{"dataset": "synthesized solo parts of chorales (CocoChorales)", "gain_aug_db": 10, "input": "log_mel", "encoder_experts_per_token": 2, "encoder_positions": "sincos", "residual_init": "none", "warmup_steps": 190}
Rows from block 4 of the audio encoder of a small contrastive audio-text model, named by matrix and row number. Rows with one number belong to one neuron. Each number is 128 + 32 x the weight over its row's rms, rounded and kept within 0 to 255. All counts start at 0. Numbers have three digits each.
Before each neuron's rows are labels from the 100 clips, of 14976, where the neuron reaches its largest size: "strongest on" is what is common among them. Only what is clearly more common there than usual is listed. The data: synthesized solo parts of chorales (CocoChorales). In brackets: how many of the 100.
# gate: MLP gate (encoder.blocks.4.mlp.gate.weight, 960x320), inputs 0-106
# fc1: MLP up (encoder.blocks.4.mlp.fc1.weight, 960x320), inputs 0-106
# fc2: MLP down (encoder.blocks.4.mlp.fc2.weight, 320x960, transposed), outputs 0-106

strongest on: note C#4 (50); tuba (33); note F3 (25); note F#3 (25)
gate.475:135178128138128125060112127128133128128228128141127115128128066128128092142108157128110111143172128136136125184139162128128129059083154096093151123153083083128185153128158128119128116123128165057115158128020128089120147119127140128101142128134118201128128139128149128045169128128112167111113108169153078137119128139128146
fc1.475:129128128128069128218115128130170084126119128128122165066099128128128139128176113206128128103128142139191128073114160128128128131116068143083155123118128128128161084152141109128140128128119091093133099167128128138128128128128128128194090128213115115107151128109128104163059128128094175117128162175128128155141028209144178
fc2.475:128128156115185128174128128091082135128128077143117160157128117145140126149128109128173128142080068128107128121139128162128109168165151187139128128128104124128146068153108128127092128175128143128128187098186167129128209106128089117122134128152161145189143117135109106175050106128149128128172128124128128129128093073160097

strongest on: trombone (75); note D4 (67)
gate.16:128199085128151128141128126177155128128128079163125128098087126128033128081128147084146200137137146236128107128128128139085128128128128161103152150097119172128097161157128158128138128158128128128102111128128180117160086078128220100227113128132093128110128128061105168128128102128128157143073067082128150128128098128067134
fc1.16:138075082115131175116128106149128044128101235128128140171128128115128087118117183128128187128209136180074177150117128128059128128128172128118171146128087024128208135156128128128090128132156220120128104121120130128117172084176128128089104128199152169158101128099175128158128195128150058162188079207140130128109109128096119
fc2.16:128094128131081154107137189080078136068128148128151125112080122128128128128159167128170080128128067135128128112120128128128119103097149128132149133128190178154213113128128128152123169145128092128191059126128142087128128128151128128128161128127170123128134101113163097113108155190121128149101128128142078080128128177124128

strongest on: note G4 (100); saxophone (36); note F4 (34); trombone (28)
gate.752:137115111111107128181091141074127147141153113152109126019166105117149136128128147184128128131151153128129128128137161128091129128105141177145042128128128128128172146128118138245108128115134104167158145093060068101128128126128194216086101120128128104122128154070130188128128102102070128142219120128128142111134134131109110
fc1.752:142173128111139051128200140198097157208137100090128128189138138093135195147146128132128158128168146131081114182133206128150128094130131140073140252071210074126162115128177145128105060129110111109095153120146135128132128116128105128081138142181128168109114162128143121216097127089128120175122153133185158149128169105147128
fc2.752:160128113128128098122070146128194095161128070113128163159104170176128186120128163099128171140148128116128174128128174047131120141049097144128077088080128090202128128110071122128121136128104231151157128124043114091128112177176076092180128094131172122146128163128128199132128160131096112110130169128197128153128128138093128

strongest on: note A4 (90); clarinet (72); note G4 (42)
gate.89:128165128123162142128101128128169133128222113093129130121105128166128128100111125140128128128126118117099054127128159039127128128121177130139139154128082128080153149106113128128105153107160175106128128067155105092115110154131130126067128128128139135128097128128112160128128197128162103128161152163128103128127128128128053
fc1.89:060134120148167128128061128128108117106199097144128062128101061146131128158199089128179118035164128142128122172128084128157128128159112147128043119156159125128185147072128165128175070128128086145116097089128150132106088128089128034128197142128118119125128128176128099180111171119128113168159101154069081058059128184087128
fc2.89:128170128132110145131142109141148098059128163128128161061059110128128123128128128128089128135122103128134130095128135105128135128096106132078132124128127184147160178200161171126120128104125128086185102114133128128146175128104088154135104128145078128093182153145128128128128109113177084128126187143128113134095101062128106

strongest on: note C#4 (100); cello (90); note A3 (33); note B3 (25)
gate.454:093068124128135155143106210128225070178201128129128128125169108045210128174112069164128128127139072129128128096128112151128078128128162206128128112135048127115128128128128153136118147137128099061164139128108166061188070145128195161194128106128102108142099128128142216138128143106132128128125162158113128175088089128093156
fc1.454:116161093128128158128128130111109168101082121148144176085158128075128153169114136184134106137128133128194137147119132128155100098128128114128125086152111055134136128118128044128093128095108128135173124128128106169099161128102112131128000128099137155123110141124125128119139068165141128159128149140167128098186117134149139
fc2.454:106131128064128198107128128138157128127240191128114128095128103159107135128118128080128118128135111097160107127128038128128106143114116128087069128172112128118128179128128189170128070105128201128084128124174126128128128050107114171128083109104071146087128119137223154134145128062128123131137128133171059152128063120128156

strongest on: note D#5 (98); trumpet (86); note F5 (59); note D5 (31)
gate.211:128123145113108128179066067128129169127128122131121216102128194154168128088127166152174075110128128128128128128163128128128169045128115150128128084144117128100092107096128074155101117056128128128128187137140128128160128128118104128127141061180128128122128128137128089128128076123138101097129125161128128128128190147128116
fc1.211:128144128143161182169111128079128128195094128128146128090138128110128128152138188128128097089142207119166108111101128125109158099119126068157104128101124117094138128135087149037152128128254128112128164128058084117128128121128128126112121145128082124128128144199128119092149128065134128130175151128135094128097136128107113
fc2.211:141128103182128154116124128128068083128141128128110204150105145128141147128128112128063128118128128076143141140112102128217151121116128128128128126167128117165208128149201128128086128102077140193128198207147111128128046128128128000132105158088128118128060128128147103128110089128067152128114115192128153101192128035164128

strongest on: note D#5 (40); note C#5 (38); violin (36); viola (34)
gate.368:110153128166128153110162099112120128128168136161159128122128128128166148097139140103128068179175128112168115077133128201081163128128110128129146128168171180137039147147128090128106128118072080136038112177087128078182127134128128127167128128187112128128128167128125079149097190109228128072062128095135116209066139128068124
fc1.368:128128051070156028128128128136128128115128128088083128128128128154130088123155130149128128081086065128087034128164128084124149086096173128152113128068136129052124064079118084128179138167133198148156128128128098128131128061212188128128084128134152128108149129128123132158141199143128070128076128130191128128128097128133101
fc2.368:128062110077133124065219226199128126130128128063128128128073128165118128108107111137090126128189164091109128128173128128128198128159116160059128139094123168169128124121122128128073157128139159129128128112059072128128128128128153147114137132128120122143096118128134128065142128162128119128120086128118128170111128128085128

strongest on: trombone (62); note E4 (62); note D4 (37); trumpet (34)
gate.739:128128128054128122128128128128128128128173128128147103052080087143158071110127094172119128151133092152165128181144234051221117128100128145111128100088148092047082183060198129093136128101128106128128128128088125130128085181128128092119170128128060051128169129145128082168128128175128118128129082128179128151128099161093128
fc1.739:104123142128104073094128235106019133136128118151115081117128120128117128112121180117132128111094128078128077143128130128128216128148091107113128076128100076179133128107153128128147090139128123182127128128128128128101140090125127114156123185103128161100117150111081128197064113235118128148152149128235039128077187130131156
fc2.739:180181116064137128119093137128178121130128050121153128135128128097128134138167135164137137110080149134141135113107131091081100128128094107109128152128106143106128139137128091137128090060087120152129118112128128075128151128151125083122108159197191110128128128092128087128068128123128171053142069031168075099075190128154128

strongest on: note C4 (100); note G3 (48); tuba (42); cello (39)
gate.431:107128128092139128110188098150093061178099097087138128143129125091128073128164177093122135184107158114121113083093127128128128134128089017155128111100139083128111133128088174128160065132149109128108119111130135099159117130107087133093128111126128165174136099173117089123148180093122126194126099183080045145164145128183128
fc1.431:128102099128128128108122135128092081120165128078118090162128142126097128143128099163122121178128185056128150178113128104094091116189121147101128128136128123128144128128128138140178156091121128140139128128128132156084094128104139119154102128132109128128154200171067128128141128148140122128097124148155128128200128146174074
fc2.431:107117143170145125128178140128109063128089128128136128125142128057115208129127138155092136128165128166101128168122081203128104066128127153128200105100097129159165099141187065128135128099162100128128086217100128173128126079101128108120149178128066128154128161188102075137138085128128128159116102104114094067122128128078128

strongest on: note C#4 (93); note D#4 (54); viola (45); instrument: bassoon (37)
gate.711:135083128128128113128062128128128128178128128098100128207128128103115143110150166145096136128128180171175101128128187128187102090077128125128078193116134128091128128232143119137136182128060128129072094128174102100128131045139128139077128147128128128128128099128128095123128135130166085105134030141021128128128127128085128
fc1.711:059132094124111094128128155126145114128127128128125128146197192128139164128138128128051226188128090159136128128090145128128128151161105131218187099128128186085128148165126128158128166128242122099128128128107097090128121084098123128121151177125135079159128117126128128128130183128111128128162141149082156145139128188070128
fc2.711:128128158043148176086128119081141143128069161128130142196153128128128145153128053128087128108026102128055133114174128101128128108116117133128149166147128177128133096169148128171131106085163134128173128128112088187128137139189101128085128107071148141141128128128106053128120128141096128100093141128168096104148128142182128

strongest on: note D#5 (86); note F5 (58); oboe (33); instrument: clarinet (32)
gate.219:128104191074166174121128185175124138154070128126128050120128128194099128053089106128070121126048148134154062129128128128036133131125114128128128069180128153092128125207083128120094128114093128134137150037103161086187158157156173110128132162128051128128130069145167128122207129165057164148132102094128128112165128128120128
fc1.219:128128160128128128154128080168120174158148128128205128128175119146102141109128128128128134073056149128128128133144132176128082128128088128135137099128128039158097128128216128176113140128128135012141145123128128122128166202161128141126059128131130114128080165128143132128137125097117143164062099113128170105112128128128128
fc2.219:128180110128052128119128150137107128083187081128195128098146113164128128128187159123128142142151128145128196128128103142128049128131153096120084105142128098120119128162128118063128159190148128103142128128128077087128126126149107198176159128125218109066128126101128086128128128128206129114055144150082163125138128064128128

strongest on: note C4 (100); tuba (50); double bass (30)
gate.284:118126135102093128128125122202079054128128126145127138195101132053067075128128128141128128128152098116128152182128155161084128157132137105093135151128119167184128108130175128142132131120076128122128157098166128111128092128073128128191112128129129200153167128112128113128166165036128128128168128108044164169102118162120062
fc1.284:121175113118128166128217103176088144152140128155137141140147128167078149128107082128129128114128138128078128158128170143128129124054128126128128131134086112128118128123120108180155128128128094078048128066183080078137085125128137128118184113133111117128109136114128151110128128143145197177128156137086124147072128128171128
fc2.284:140128104105088128152255137128085126137087128173147113115128185142080128134120151128128128162128112128176128133104135128128187109128092158104071109128128128123133132130145082128125147128123128215177161173191114086119104098128128169088113128120128099128125119168010142161128164171128093174112128138128155183128128128179128

strongest on: note A#3 (49); tuba (36); note F3 (34); note A3 (33)
gate.314:128105155125086101112128157128128128128112124117120127090128131164128128130146231121172128175128128088128148128125098091175128128095096128081128190128128093128150070163128076069128180069140183131150141146119097123128234075066058189128182128090115167109111133085128074070136102128119130137156128128143128138105179163185115
fc1.314:128118151110109121170127136128151099128102070102102086128096137089154128128128128128161168123128116162058068128170128159159152132148113128106155096135128149064134125128100084128105111156187128073173126114128128142128128158140130100103086077128190128169152169128140123128153078063152128149157102128085148110128187103128094
fc2.314:128128128166133163140177096128128135134050135091150128106119129128144081127173066111128128115096128128050141092128162128128136128145171128114123134128087172128168115106165128218128060092058128128095151128135210128133146138146071197099204128120047109155128128141128151128124128114126128128128128182088153128114089139146128

strongest on: note A#3 (62); tuba (54); note A3 (39); note G3 (33)
gate.535:129128132129155128176128039119128139128156059128128153073128125199064110128126172128143128081105128154154152175130176082188128078151128051128128137176128132128099083128128134090068203123095075146066080128094126130086162152138128128152128066128124179099175150167092147128094178174175128135193102123128183094156159128128113
fc1.535:185128131120102128126133156128128188108128128175140055086142127068128137123128139128147151128128128163108128117126115132134128101213128128105106128128208084069143128093131157083076128128148116128144132154167126090035090104150117128160122134094145128098128181082156128128138071128127128150106141128117128128136054139128128
fc2.535:154092092070128209085159128128118126128188128113128194128128128128056155200128128065085037128128156206135143160167128141128125146128128168128122128173128155128037156098113046076128120128167152150133108138128128120137181090118128179124128128128153132124086034134163167178117207116096209128177105092128167128153190151036128

strongest on: note A4 (91); horn (54); note B4 (35)
gate.625:186128150128098143189043128128128059128128117126128128078034084057128189146109055115166162161128128128128142151128128154128123128195128124128079158128128128155070157132115098099123128092157157131121128128128128213158036188078187137140128138092155114159110105128182090128088101128128128152156166244164128116137115097186171
fc1.625:061086136116128124139128143132128124099128176113093128128137123132120120117092140108128128064099128216118128128160083128074158143099192128207125121164072144168226116108162140148127142128162144128128137128128113128127182143206156151080128140089128072132071128104079128126128118128125121106128180167114128147084117120128102
fc2.625:128141100186188111123107128175130128128128132128128128159128184156059049094085084124128145113128128101153103105133134106128128128099134163119130128171096128098124145128145128128215137091171145095172168133112104128128175125117128143101109118128128108145171194114102128161128154148128172128167118128177128139105128181152128

strongest on: note G4 (96); note F4 (79); note D#4 (50); clarinet (47)
gate.728:070128084132142180190128110134128128168140128128128147128173123097210137120165145087175168128165139159128128198156148128136189132181095139156150128126113128170127098116130034084138151128111128145097115071131128128079096128157191128100160152115128121181076146078157141145128128060148128098128128135127106131128202103128095
fc1.728:139128190128102149044128140128194161128127158091172094128097137128053128161128121136165087057128119072146140070122136162165089128125160138163128128120157134131088116128128218128084133086170157099149162169128150133173133077128011128160128136134128128100128153128184128150128114128118202151215134141169143128146110130210128
fc2.728:154139137134095103063158081128128156128091128128188128143128128121104100128128128128139128126134157128123099104128131113128093130082121196161061140059171129090128189170099150177139128126115128187128128178144125164092118165155084073128128096129128131112186170190196128160180088128128117195174098087166105127049128126117128

strongest on: note A#3 (98); note C4 (72); tuba (56); bassoon (35)
gate.567:125128108128151144132157082105101128164076074128128063117177156128128084179119151138168055216124144114127136131128138128109122088153100166128128099097122129143128081131128207093195125139131117160012128210138092179089091128102111098128095128128151128107155128115113091129128128085187165116128167128116105160124074185152128
fc1.567:128111119128173117142158102140129072197080128138157128137145178078166073194127150132128095235079129132128130132056150128103141128166078104128192105128092128180108128130128157155219131128182115182077129170128137175074128147111128108128091197128128149117180133138140088106115128104128151082135166080128091121116103128119079
fc2.567:102100153128141109077133062109128128128102102118120076134114193099170096128128174147138090210083143135124138128094124128117154096121094151128171125158128128170134119180128146086154138107104146203061128209138128180072080128077131096128043128136128128140165055128103107105090123104178149128094137128116092139091119128128102

strongest on: note A#3 (55); note A3 (52); bassoon (41); clarinet (32)
gate.439:134116128139098128119078139055128112128104158186140151139085065085159156128114092201089147118103190056128128128172128128210107070140174153128101128164167119169138089150190209089128128128128128144190100085128128059088049128128088114158107171149128060137154146158128128118136069153128128096078103101128131154128125112117128
fc1.439:099154200112128128128087087069125127111118152111130201128128119128128091129100104107128128128128128167082156057151101128092157128054128128100180200128130128171128128099118128128123128128135075118194145107063128091108110173128128128139131137098070138166102108171128108150128168127143131128128204224191128151077218094128169
fc2.439:157128159194128157128217128137128068149128180191127035170128128182128155154128161163128077128128077115187144116116128129134120128128068100094072128092148105114128141137139140111130136060107089166231114138149098064105116103099175128128088083108162124183122167128167104180128116176102154089128173128122128129110120128100133

strongest on: note D#5 (99); flute (89); note F5 (38); note G#5 (34)
gate.208:128044082124128138136128108121113136128146128108146128106128138128141150128128163103081108195046128145128147128128152167106115094128163121103058168163151118108128102141158128128128128179212227145128128128142021128075162172172081088102169099164081134128049107128074106157128255113115128052121118128128123148083083135128118
fc1.208:128116079137128126173123128107106168128128128144126166164078128156128128128143119141132128107073128128111136142128062128113138140189107128128198135128128142187099168071128111128128116128128128139175103107082117128128204161127154127072119128128050128145121180097225103110128181150174099102075106120128128120136094075069128
fc2.208:128160128101121128128128048103128139177119107135128105128128128182128128157145137128132128090114127128121129140133128105110110166043106164184130153126069220052152130114090077128170128109112128086082128128106121143167128174098127118128127124182182152151131094128135081128128105176091145111079177166083100128125159152126128

strongest on: note A#3 (85); bassoon (74); note C4 (57); note A3 (48)
gate.706:122100193146157128215143159109132153167128128122092128069192128089128104128128128126173128128079129178128133191143132121140176105128128128116192095128164161157171101176088128109131107146128128153097111130128168052128082151169087140066119103168074139170152128157095154128214128092158167160128057154102128178128137133145101
fc1.706:179072113143143148135177085185048128141128143237124128128101034139133149134067131105203128176128116128110065128144128128128110128075192181149128178146102128128128155160123128064128133128128101122095186154056127128030128128122078121094121128154162180110077141128140128159141055139163142076175128128128134086128173141133128
fc2.706:166045128161124125140154117064128132128125156121128128089129128189163094066128175128098128140161116072128077042146128128098128137193154158128040097092128130128111195128098166107129095174128111192097128084074101128137045128178153117183128098070159166198176102174149180219107143130159041132144128119128147129156128128128105

strongest on: note A4 (99); note B4 (62); horn (50); note G4 (35)
gate.390:128127128153121141099092103128094117128138128128111076115128133130131156102115128139114128175128128128149128128221115177128112206119095118128085121062128046173058255083122173161088174041128110128128111128123171088121128174090159170151128214108128138203111057090122190128127128145128102155152147097128113106082118128111095
fc1.390:132128091118185132204128168128128157142065084111145153099128128166135128125132159128077084138139120146145095122128128083153128022085154112128148128137128128126154000128147128112128132130128108171064109114128105090128128163149170128106128053102117093128130096181157055088128125093166145115128128176077139128128128128128128
fc2.390:128128083149128155176202087102117133128129151142142094141158128161235096128127111128163128065116152144099190193080151128115139111132148113128112113133128128127146009173128128110125092128172137128128128128124088128161128128082128119128128031128128122128152128120128128128121106167128153139118103082041065188164176199151128

strongest on: note D#5 (81); flute (79); note C#5 (29); note E5 (26)
gate.288:128114128141128147124150184179128145111105128128126172128104081065124088160067128168128147094077135128137128145128160165128128113058101118183077080128128194149181140199167169128128128125147063081112180112107074128162105098124117152209137128096150128126150081128128106059141088128170177059103086110170149126128142091128151
fc1.288:143135203108128166189063156110107099188062128128167183101128128134081128154143129176174142040128128068161082099175128143119065136069128212114134090128123096067097102122128177128128083120178123129138128064104128112117069207128177111137170128136091134158128128144109128150128129128131161128042099126067114128184128138169128
fc2.288:128128121128109133099124133112164109128107128128139128120164128128105076161139128079128152135105128128128182122148103065129146060087141109128128207090148138128160112038193068128174164128069128128113128065128155128142109086205128128128114091125111120124137128128110128110128116101165128156149177158123128036128138094128192

strongest on: note A#3 (92); note C4 (59); note C#4 (46); tuba (39)
gate.680:110092091128128149128046147146128128128073142128148128103000128128105128147146085128171125152146128140128144125095128096048128128128128122141128106128128213108091128158135090208161155105166095114128128103128153061126064164128123128128157054128111152128187085131128128145004128128128128121113128154099095147128128121152084
fc1.680:128173128096128128128172128128154172108128156152187254155060177124128128128128110128146138118128162128137133162110082099128160128104158125130101147122128128128176128128128128071104128128128119087116152124063128128084065079130157112089128118137141126102128071141128108125162120101085142128096102128128091128128142139128128
fc2.680:136031133128128133146159128128186058174091134067093128128128204128176140128062117128172109130160144160156148128128128090128139128128157128200184070101096166144182128081113128107122085128130128122088121105121128128089128073117128128163198142133128128122138128128131128225165147127128128081107156075128084119128128128137128

strongest on: note C4 (98); bassoon (97); note A#3 (73); note G#3 (49)
gate.385:104142120112129108099201138166093165113109128110128246084128128128093104195128128128127112093108123092082128053112115150169135066128177093111128035131106141077164105094154128168128142113128116180092133107165057128128093164035070053128128147181081151187072128128134128120158060149106121114102171128147121128128128101128121
fc1.385:169128163154128128123158113128128128084172128147087109141128123128064134162128151128046083131128172136114116174128079111152128128128116063128128070048161177159128128128109121157128130144140103128092158066114128128110128128128172128099071128143140058117128155128196076128128158128128102168128109128090128128128129182128128
fc2.385:128128153129128112128199184147128095118111128071128171160079080109100105128128122202157121135128128130128144175130166181215157126101094089155128128167137145142115128086153106146128055129080125072176128017130158153106110128078181148105137144159128043128137166160118154128068118107155128170128175128075139056147128182115128

strongest on: note C4 (98); cello (60); clarinet (38); note G#3 (31)
gate.136:115116074128057187047134084128128009135177112128068128128108128128126069128128166128096112079110121124095176185129105128073099128128128128105189087128138162129128107128111177149128150128146116081155132133127128132114128091101153084181121128160128078098130164128087120109161128114075058189072128182091103110154128148136112
fc1.136:128113183202213128214160128128161128151161128101150097107119169128144128180098136099146105128201128176128110088149118128153131137111052128128116064128131160128128180119114168107132128115128049128128078112128092128092143097128165128124128115128178081128072189139128115083156095128115097128130128128126132154057111141128128
fc2.136:135150172106137128094128128128226069090130140154146103114128128137100133099128128128115153164128128155056128128156128128045114116128135160128109130170149142128128104202107167090128105128149094128128179156167085175128121136162159119077142110150130144128128128131075157219128108124118197135137155098214128086172134128177133

strongest on: note A4 (100); note B4 (42); horn (40); note G4 (30)
gate.217:128156173178089102059128128141097044087123128104134150128128181141102156154112126128128212167066054139111132124205120128174019208141128128175128128066086128122104247144128113121128134138135128124128175155141088159180128066114109137128128233142128070146182095128128128092128167159058153181128152128128122148115162190128144
fc1.217:080128132128106112149128128121129128128108106088128128110141123133162124131181128136152156145128119134156128115054114128128116101108139095088168097128128128125138000147128175128128074128128128105115128128163031086128107097128128121088128032128128112122103128128136128086168128128159128136128128128128061128149170121128128
fc2.217:128128121136128117225128107098152108187052172114130128103060103063196063128128117152083128128129128158144128128110128172124163129180163133147110122110161138173196021128103143095136103128166105097100159132125128070115077145128136128189137040123063128128140101200091114128128091121157182089079156128137128090115149128128123

strongest on: trombone (96); note D#4 (95); note D4 (52)
gate.65:128160120093127128152138104058102128149132147128155100159155128094086131128120077128094148112132092128128080066157128132100158102098121170128151128144126084122128115128150111129167166112123128114124114205113189133192160083141097128119128101128138128118074176131146128171097059128095095182109071128141124086128153126101128
fc1.65:128111105073128128163139163152128201128141113139128128165128128077139153128128128101085098113128135108128128085134158171175119108106092192152172122128135147128128014134122149131111113143140128169141128146151176128171119132076123069128025114167075128111128084116078133136141133190054128128128195166128182139110128128136202
fc2.65:115128171181128128127084106101128074151154179116159151106128185128099125139118061128128083033095128115128110128114207169132126128145126166128128157093174134072111151128128138102128119162128106114080116128151161128161128135140128106131127085066142128231072181128094143126075088067158128128084103128128128110123128114128097

strongest on: note C#4 (89); note E4 (52); trombone (46); note D#4 (42)
gate.254:128128128079128093099128128175150128113054049113076125146199157146060150141137126156053128152108129097211121128091189145157149112152108117129095181128128157134155137128073154128128123102080105204128104089123098197128128155146128081152097176121075128124128086111180128168121128110159111189128128142128104067128101112123128
fc1.254:143128121128092217128130128118143074175133128079138135070114147128098083152128128128125128128128105113104112070128144128164128172083159128026103091128113128128128075117101156128177133128128177124177121128141165215080128109182127091106127129119212107201141073128140133164122128206119195071112128128089164128128139093128060
fc2.254:175128128024179199128123185128096138099155084147100109198107185128066066128097128128187128203140140120128143128128165114130128128128182199155128128126128144128146178128121161170128128138091128092149128128114105128128127126128140088203220151195161144081144189099096127177117173161160128092120129128129065168128186185128128

strongest on: note D#5 (100); flute (93); note F5 (70); note D5 (43)
gate.560:128128179110128128128187085154131193087137049131115106130128127128173128142073130128170155128164128191158117128106105137112128064163138157106096132200128187096128170144067147113113125095091128031124128128128087133116128104149191142128081142152050161122100145128081128121113132132128098144069128128130125128119089137128175
fc1.560:113099059128128128138128164177128118055168116181128167128122113145209120135079150109146064082114128128227128142128181128128131049142121128118134092128084164128128057096098154128198128092176170104167128085128084128154163128112128111128109204131115051128133166153065116127128107190067038089070128128123173052137128088126178
fc2.560:110128128086131106099125091221128128128167129128108128113136128135175175128128112098077106128129117073108161110128130128111141128154117137095107128154155128106126182121128161143151099128191127130133139132103128098128149165154120128159046128099128128204128104182064128118108128109128071104078122054149174128138081101177169

strongest on: trombone (85); note D4 (81); note E4 (39); note D#4 (35)
gate.412:133128154156128128128164128141128130151097128125129183128091128111148177087128149011128128128082128185105107140139140140119183166128119116131143105128148071098091114121109150128128050115113128176128158128116136146100143128128056103045152132149128137128128128124141147154104128128148090087128119158129136224159128132122128
fc1.412:128111201133116128128141148109064128154109172104127204141105142113090105126164073134145151114128128112128134177179163128128137128065077088155119037144128137105052181128103128077175131104135128128128128087128084128128179146128128128116082096128047127128141128159173082128124128121121128190054128128092156128150217140128123
fc2.412:163162152144144081113191128122161130120170139204115097128128121128128128138128142137096175128185118128148128077128128085128128128128148128195128128193168191128152140175128128125167081174133128128195098128128128126128064084136128222188117128197138159147172128104189100123125133132128128154125096128128114128128128154128096

strongest on: note A4 (57); note D4 (40); bassoon (33); oboe (32)
gate.490:179106071086137128128100166093232076128130059128128102170128095195090086172114128128128128166112128078128128064183109157145089128122128128115083123128129141135128151208128101128130117128128105071156128128158108118140128108115128151040214158128128188128186128128100092055148095128128142099149128128128114128128117171146103
fc1.490:127128139104152128131128058127128128128117146122185113096140163128065138189128031167118170146128143136118120128124133128128163131128128108128128134158093175128076093069128128130128106117129128097151153156128128139147144156128138089128177128128128128094130128072140128123128173131112035128083230159079109179136175055128128
fc2.490:114081128226128128163097218128159128174141077164132128077234128177128128043112128091133144073099140128160124182173128168123128128113128125146102128128175146128093105097136108088105123142128107128128116128128128127168119128147128128153032113134158039128159165128084086060128215092128162133138092121081155092128167128141114

strongest on: note D#5 (49); trumpet (45); cello (37)
gate.67:128152125128128139165128184094124128132128152144078128141123165102143128120155128194162142109151128135161128103128128128200157132103139128072128145112149219102101184128128128128128164054148079163137128128157088128158105128128128105094137132168080128128061128110128132166104151132151062065128091128128134128154128141134109
fc1.67:128128126118077025111128126116172065112128128187113128140148147083140142116158115128128128180128151192119107128173148152136101128025157135144128055132089151195128128147117102110120109119138133134118193128146066128119162077128128071079128164106162123108142069098128114167061143155161062128128147153104158131120128104147131
fc2.67:125128128128156128126110167128137128069156155128120174076070144103192114149118156108104151155125128128085185128128062165128128118128098129128087173142123128090036128074128158113204128144094162128128107120128100114104077128091082138090104154116128128171130128171135203128155064159171163147172128128145148140162060162220161

strongest on: note G4 (82); note F#4 (51); trombone (50)
gate.142:128099072185149240215104128066147077128128097141089163128122156143128196128163118126139095146128128138128174129167128067157155190081128128115166104095087123082128166157128128207126133128131128128128123110143190128217145178104123127128101128128101075128153133094132128063208088098149077128128128185089128165135103200128128
fc1.142:159112126128172175189103128229128128128143128092131154118175121092129223172128128165128141038125128128128084073128143094098128128132128179128128101114161128049128085137091128163128186128107176117131135148143097128128128179079154172139198176079196160128124128128089128128124070192123096128141118121152135128171125126120128
fc2.142:128098174149183112176151156145151164138180148128128199128182096128085113161126121128070128124104128113119187128128082121095149172127128071128124108159103184118116060128156137160109112128128124128083008155128153124168210111128125133108102162128162128181128128130151128093122108135144097128128192102128147119125128149114102

strongest on: note G4 (72); trombone (61); note F4 (42)
gate.659:128152123146109152128099128148128058082128175128076088110128101061079077132142137125103187095110107100108128128077149145128114202127147115086113130165200116078094097154171166150128128139107177129128133107064128134137101122177128159128199172128136128164202141068128080180070128192137201128152190142152128128092106114113183
fc1.659:222178103128117084150179128128117128085128096061062128151158099128128099134128096128152128128114116128128183161111102139128128136128102128093082128089093156111106167128128128128164102092128151125127128142131201128089119047129180128128174128180165129108101055128142128128072104055183037128173052108120161176136149128108172
fc2.659:189122128183173104141082136052128143128128132209030139128061128157191038133103123128138130113161128128128128121128128092165184113088128141073128156131109144078177147171128175073161128068111128098128057073155181111128128139127081128138128060118071159143128128078122158115108135128076128182135128128147106198128123085128128

strongest on: note C4 (96); viola (53); double bass (25)
gate.197:102132142109132188132198128053128125097128128128140244084141076110126128119118119140120128128128123117165128104128119128156200128210173128128128128112115062107202128131075055128128128129069128101120143096137156166128141128104115128160145115128128158076130126128128106128090128129168169128128138156091128146133187128139067
fc1.197:178093128128086122141104121156136151128190069128110083114177189128144128128175145128131120117131128125139030146096204254036120146139128114101133074141128082052123121129048117128119197131152122149105128102128102128142157148129106062055027118137128128112128158128185142158113128100082129128147142128106108161134091152159128
fc2.197:128128128087123128128107058101128104115085117167128088128128133126128094202147128125082153130128124128097128200133112159080155128128128117151170097128128084103128118108159190151140153138104128185139124122128128180119150110115147094128128165144128074128138128178104177128204072156180128128128119088126103116128151124128093

strongest on: note A#3 (77); note G#3 (73); double bass (49)
gate.758:139128109128088106176122207148144067128088142127118113128128130096052128140196155128128139104136148128147128060128064107128123095134160128139147128069195122128128116128128128081128128120072205128108132211043081135206039140196128139097081081152136216128128128151146112224128102139103167128153086128124105128159128160128148
fc1.758:128087180210044101195128116105069160112070128130099194086118076126128150128116129139163175128128134090128070117069110105113128138128116114107128128142128105128128145097139118129131179171137102093156123082151096098105116122128134128086101189128151128149188124069132086128128058061069128107113097192128100086163107141126149
fc2.758:128139128149128110165095128132128095138128128128128128173066156131128119087128158081117128105135064128099179143128198086086128117136128092161128201149128128176051128138128128198082102176134128128138174128128128067128061094153069128128128161117115150128128126140128070063113056049128147163094128152161163177175128128148128

strongest on: note A4 (67); note B4 (43); violin (36); note G4 (29)
gate.170:041128077104142128130128188128109128148128103146140128128128126128129128089095183151128051196187128113128187128183072175094128128128128128163184093058088128051128124088031124108136144128109185077137059099140128128128162181127118128128128142091128131137128128128128099063106117128078108124128128128128135149169140128084158
fc1.170:135088164128105000128120085164097128129128095128128128128138133128100119125197122119197155103114178125107151099107142175128128128128128128138128135059128159148128162104099128043128127116128023134218126128206128205128188128116046128149128156081159128123128163082131088128148128155109128100129128128128128184078048145079128
fc2.170:128084150142128155193112128114074128128128128128103128201128128187130133128128107128153173099128146149060118128128127128144071128041143157246109129128128049128181101173117128121128159103114189111128096157141142145128128124163134126137181187153128123136152144128084091146170115104128121071213128155154160128132115147140060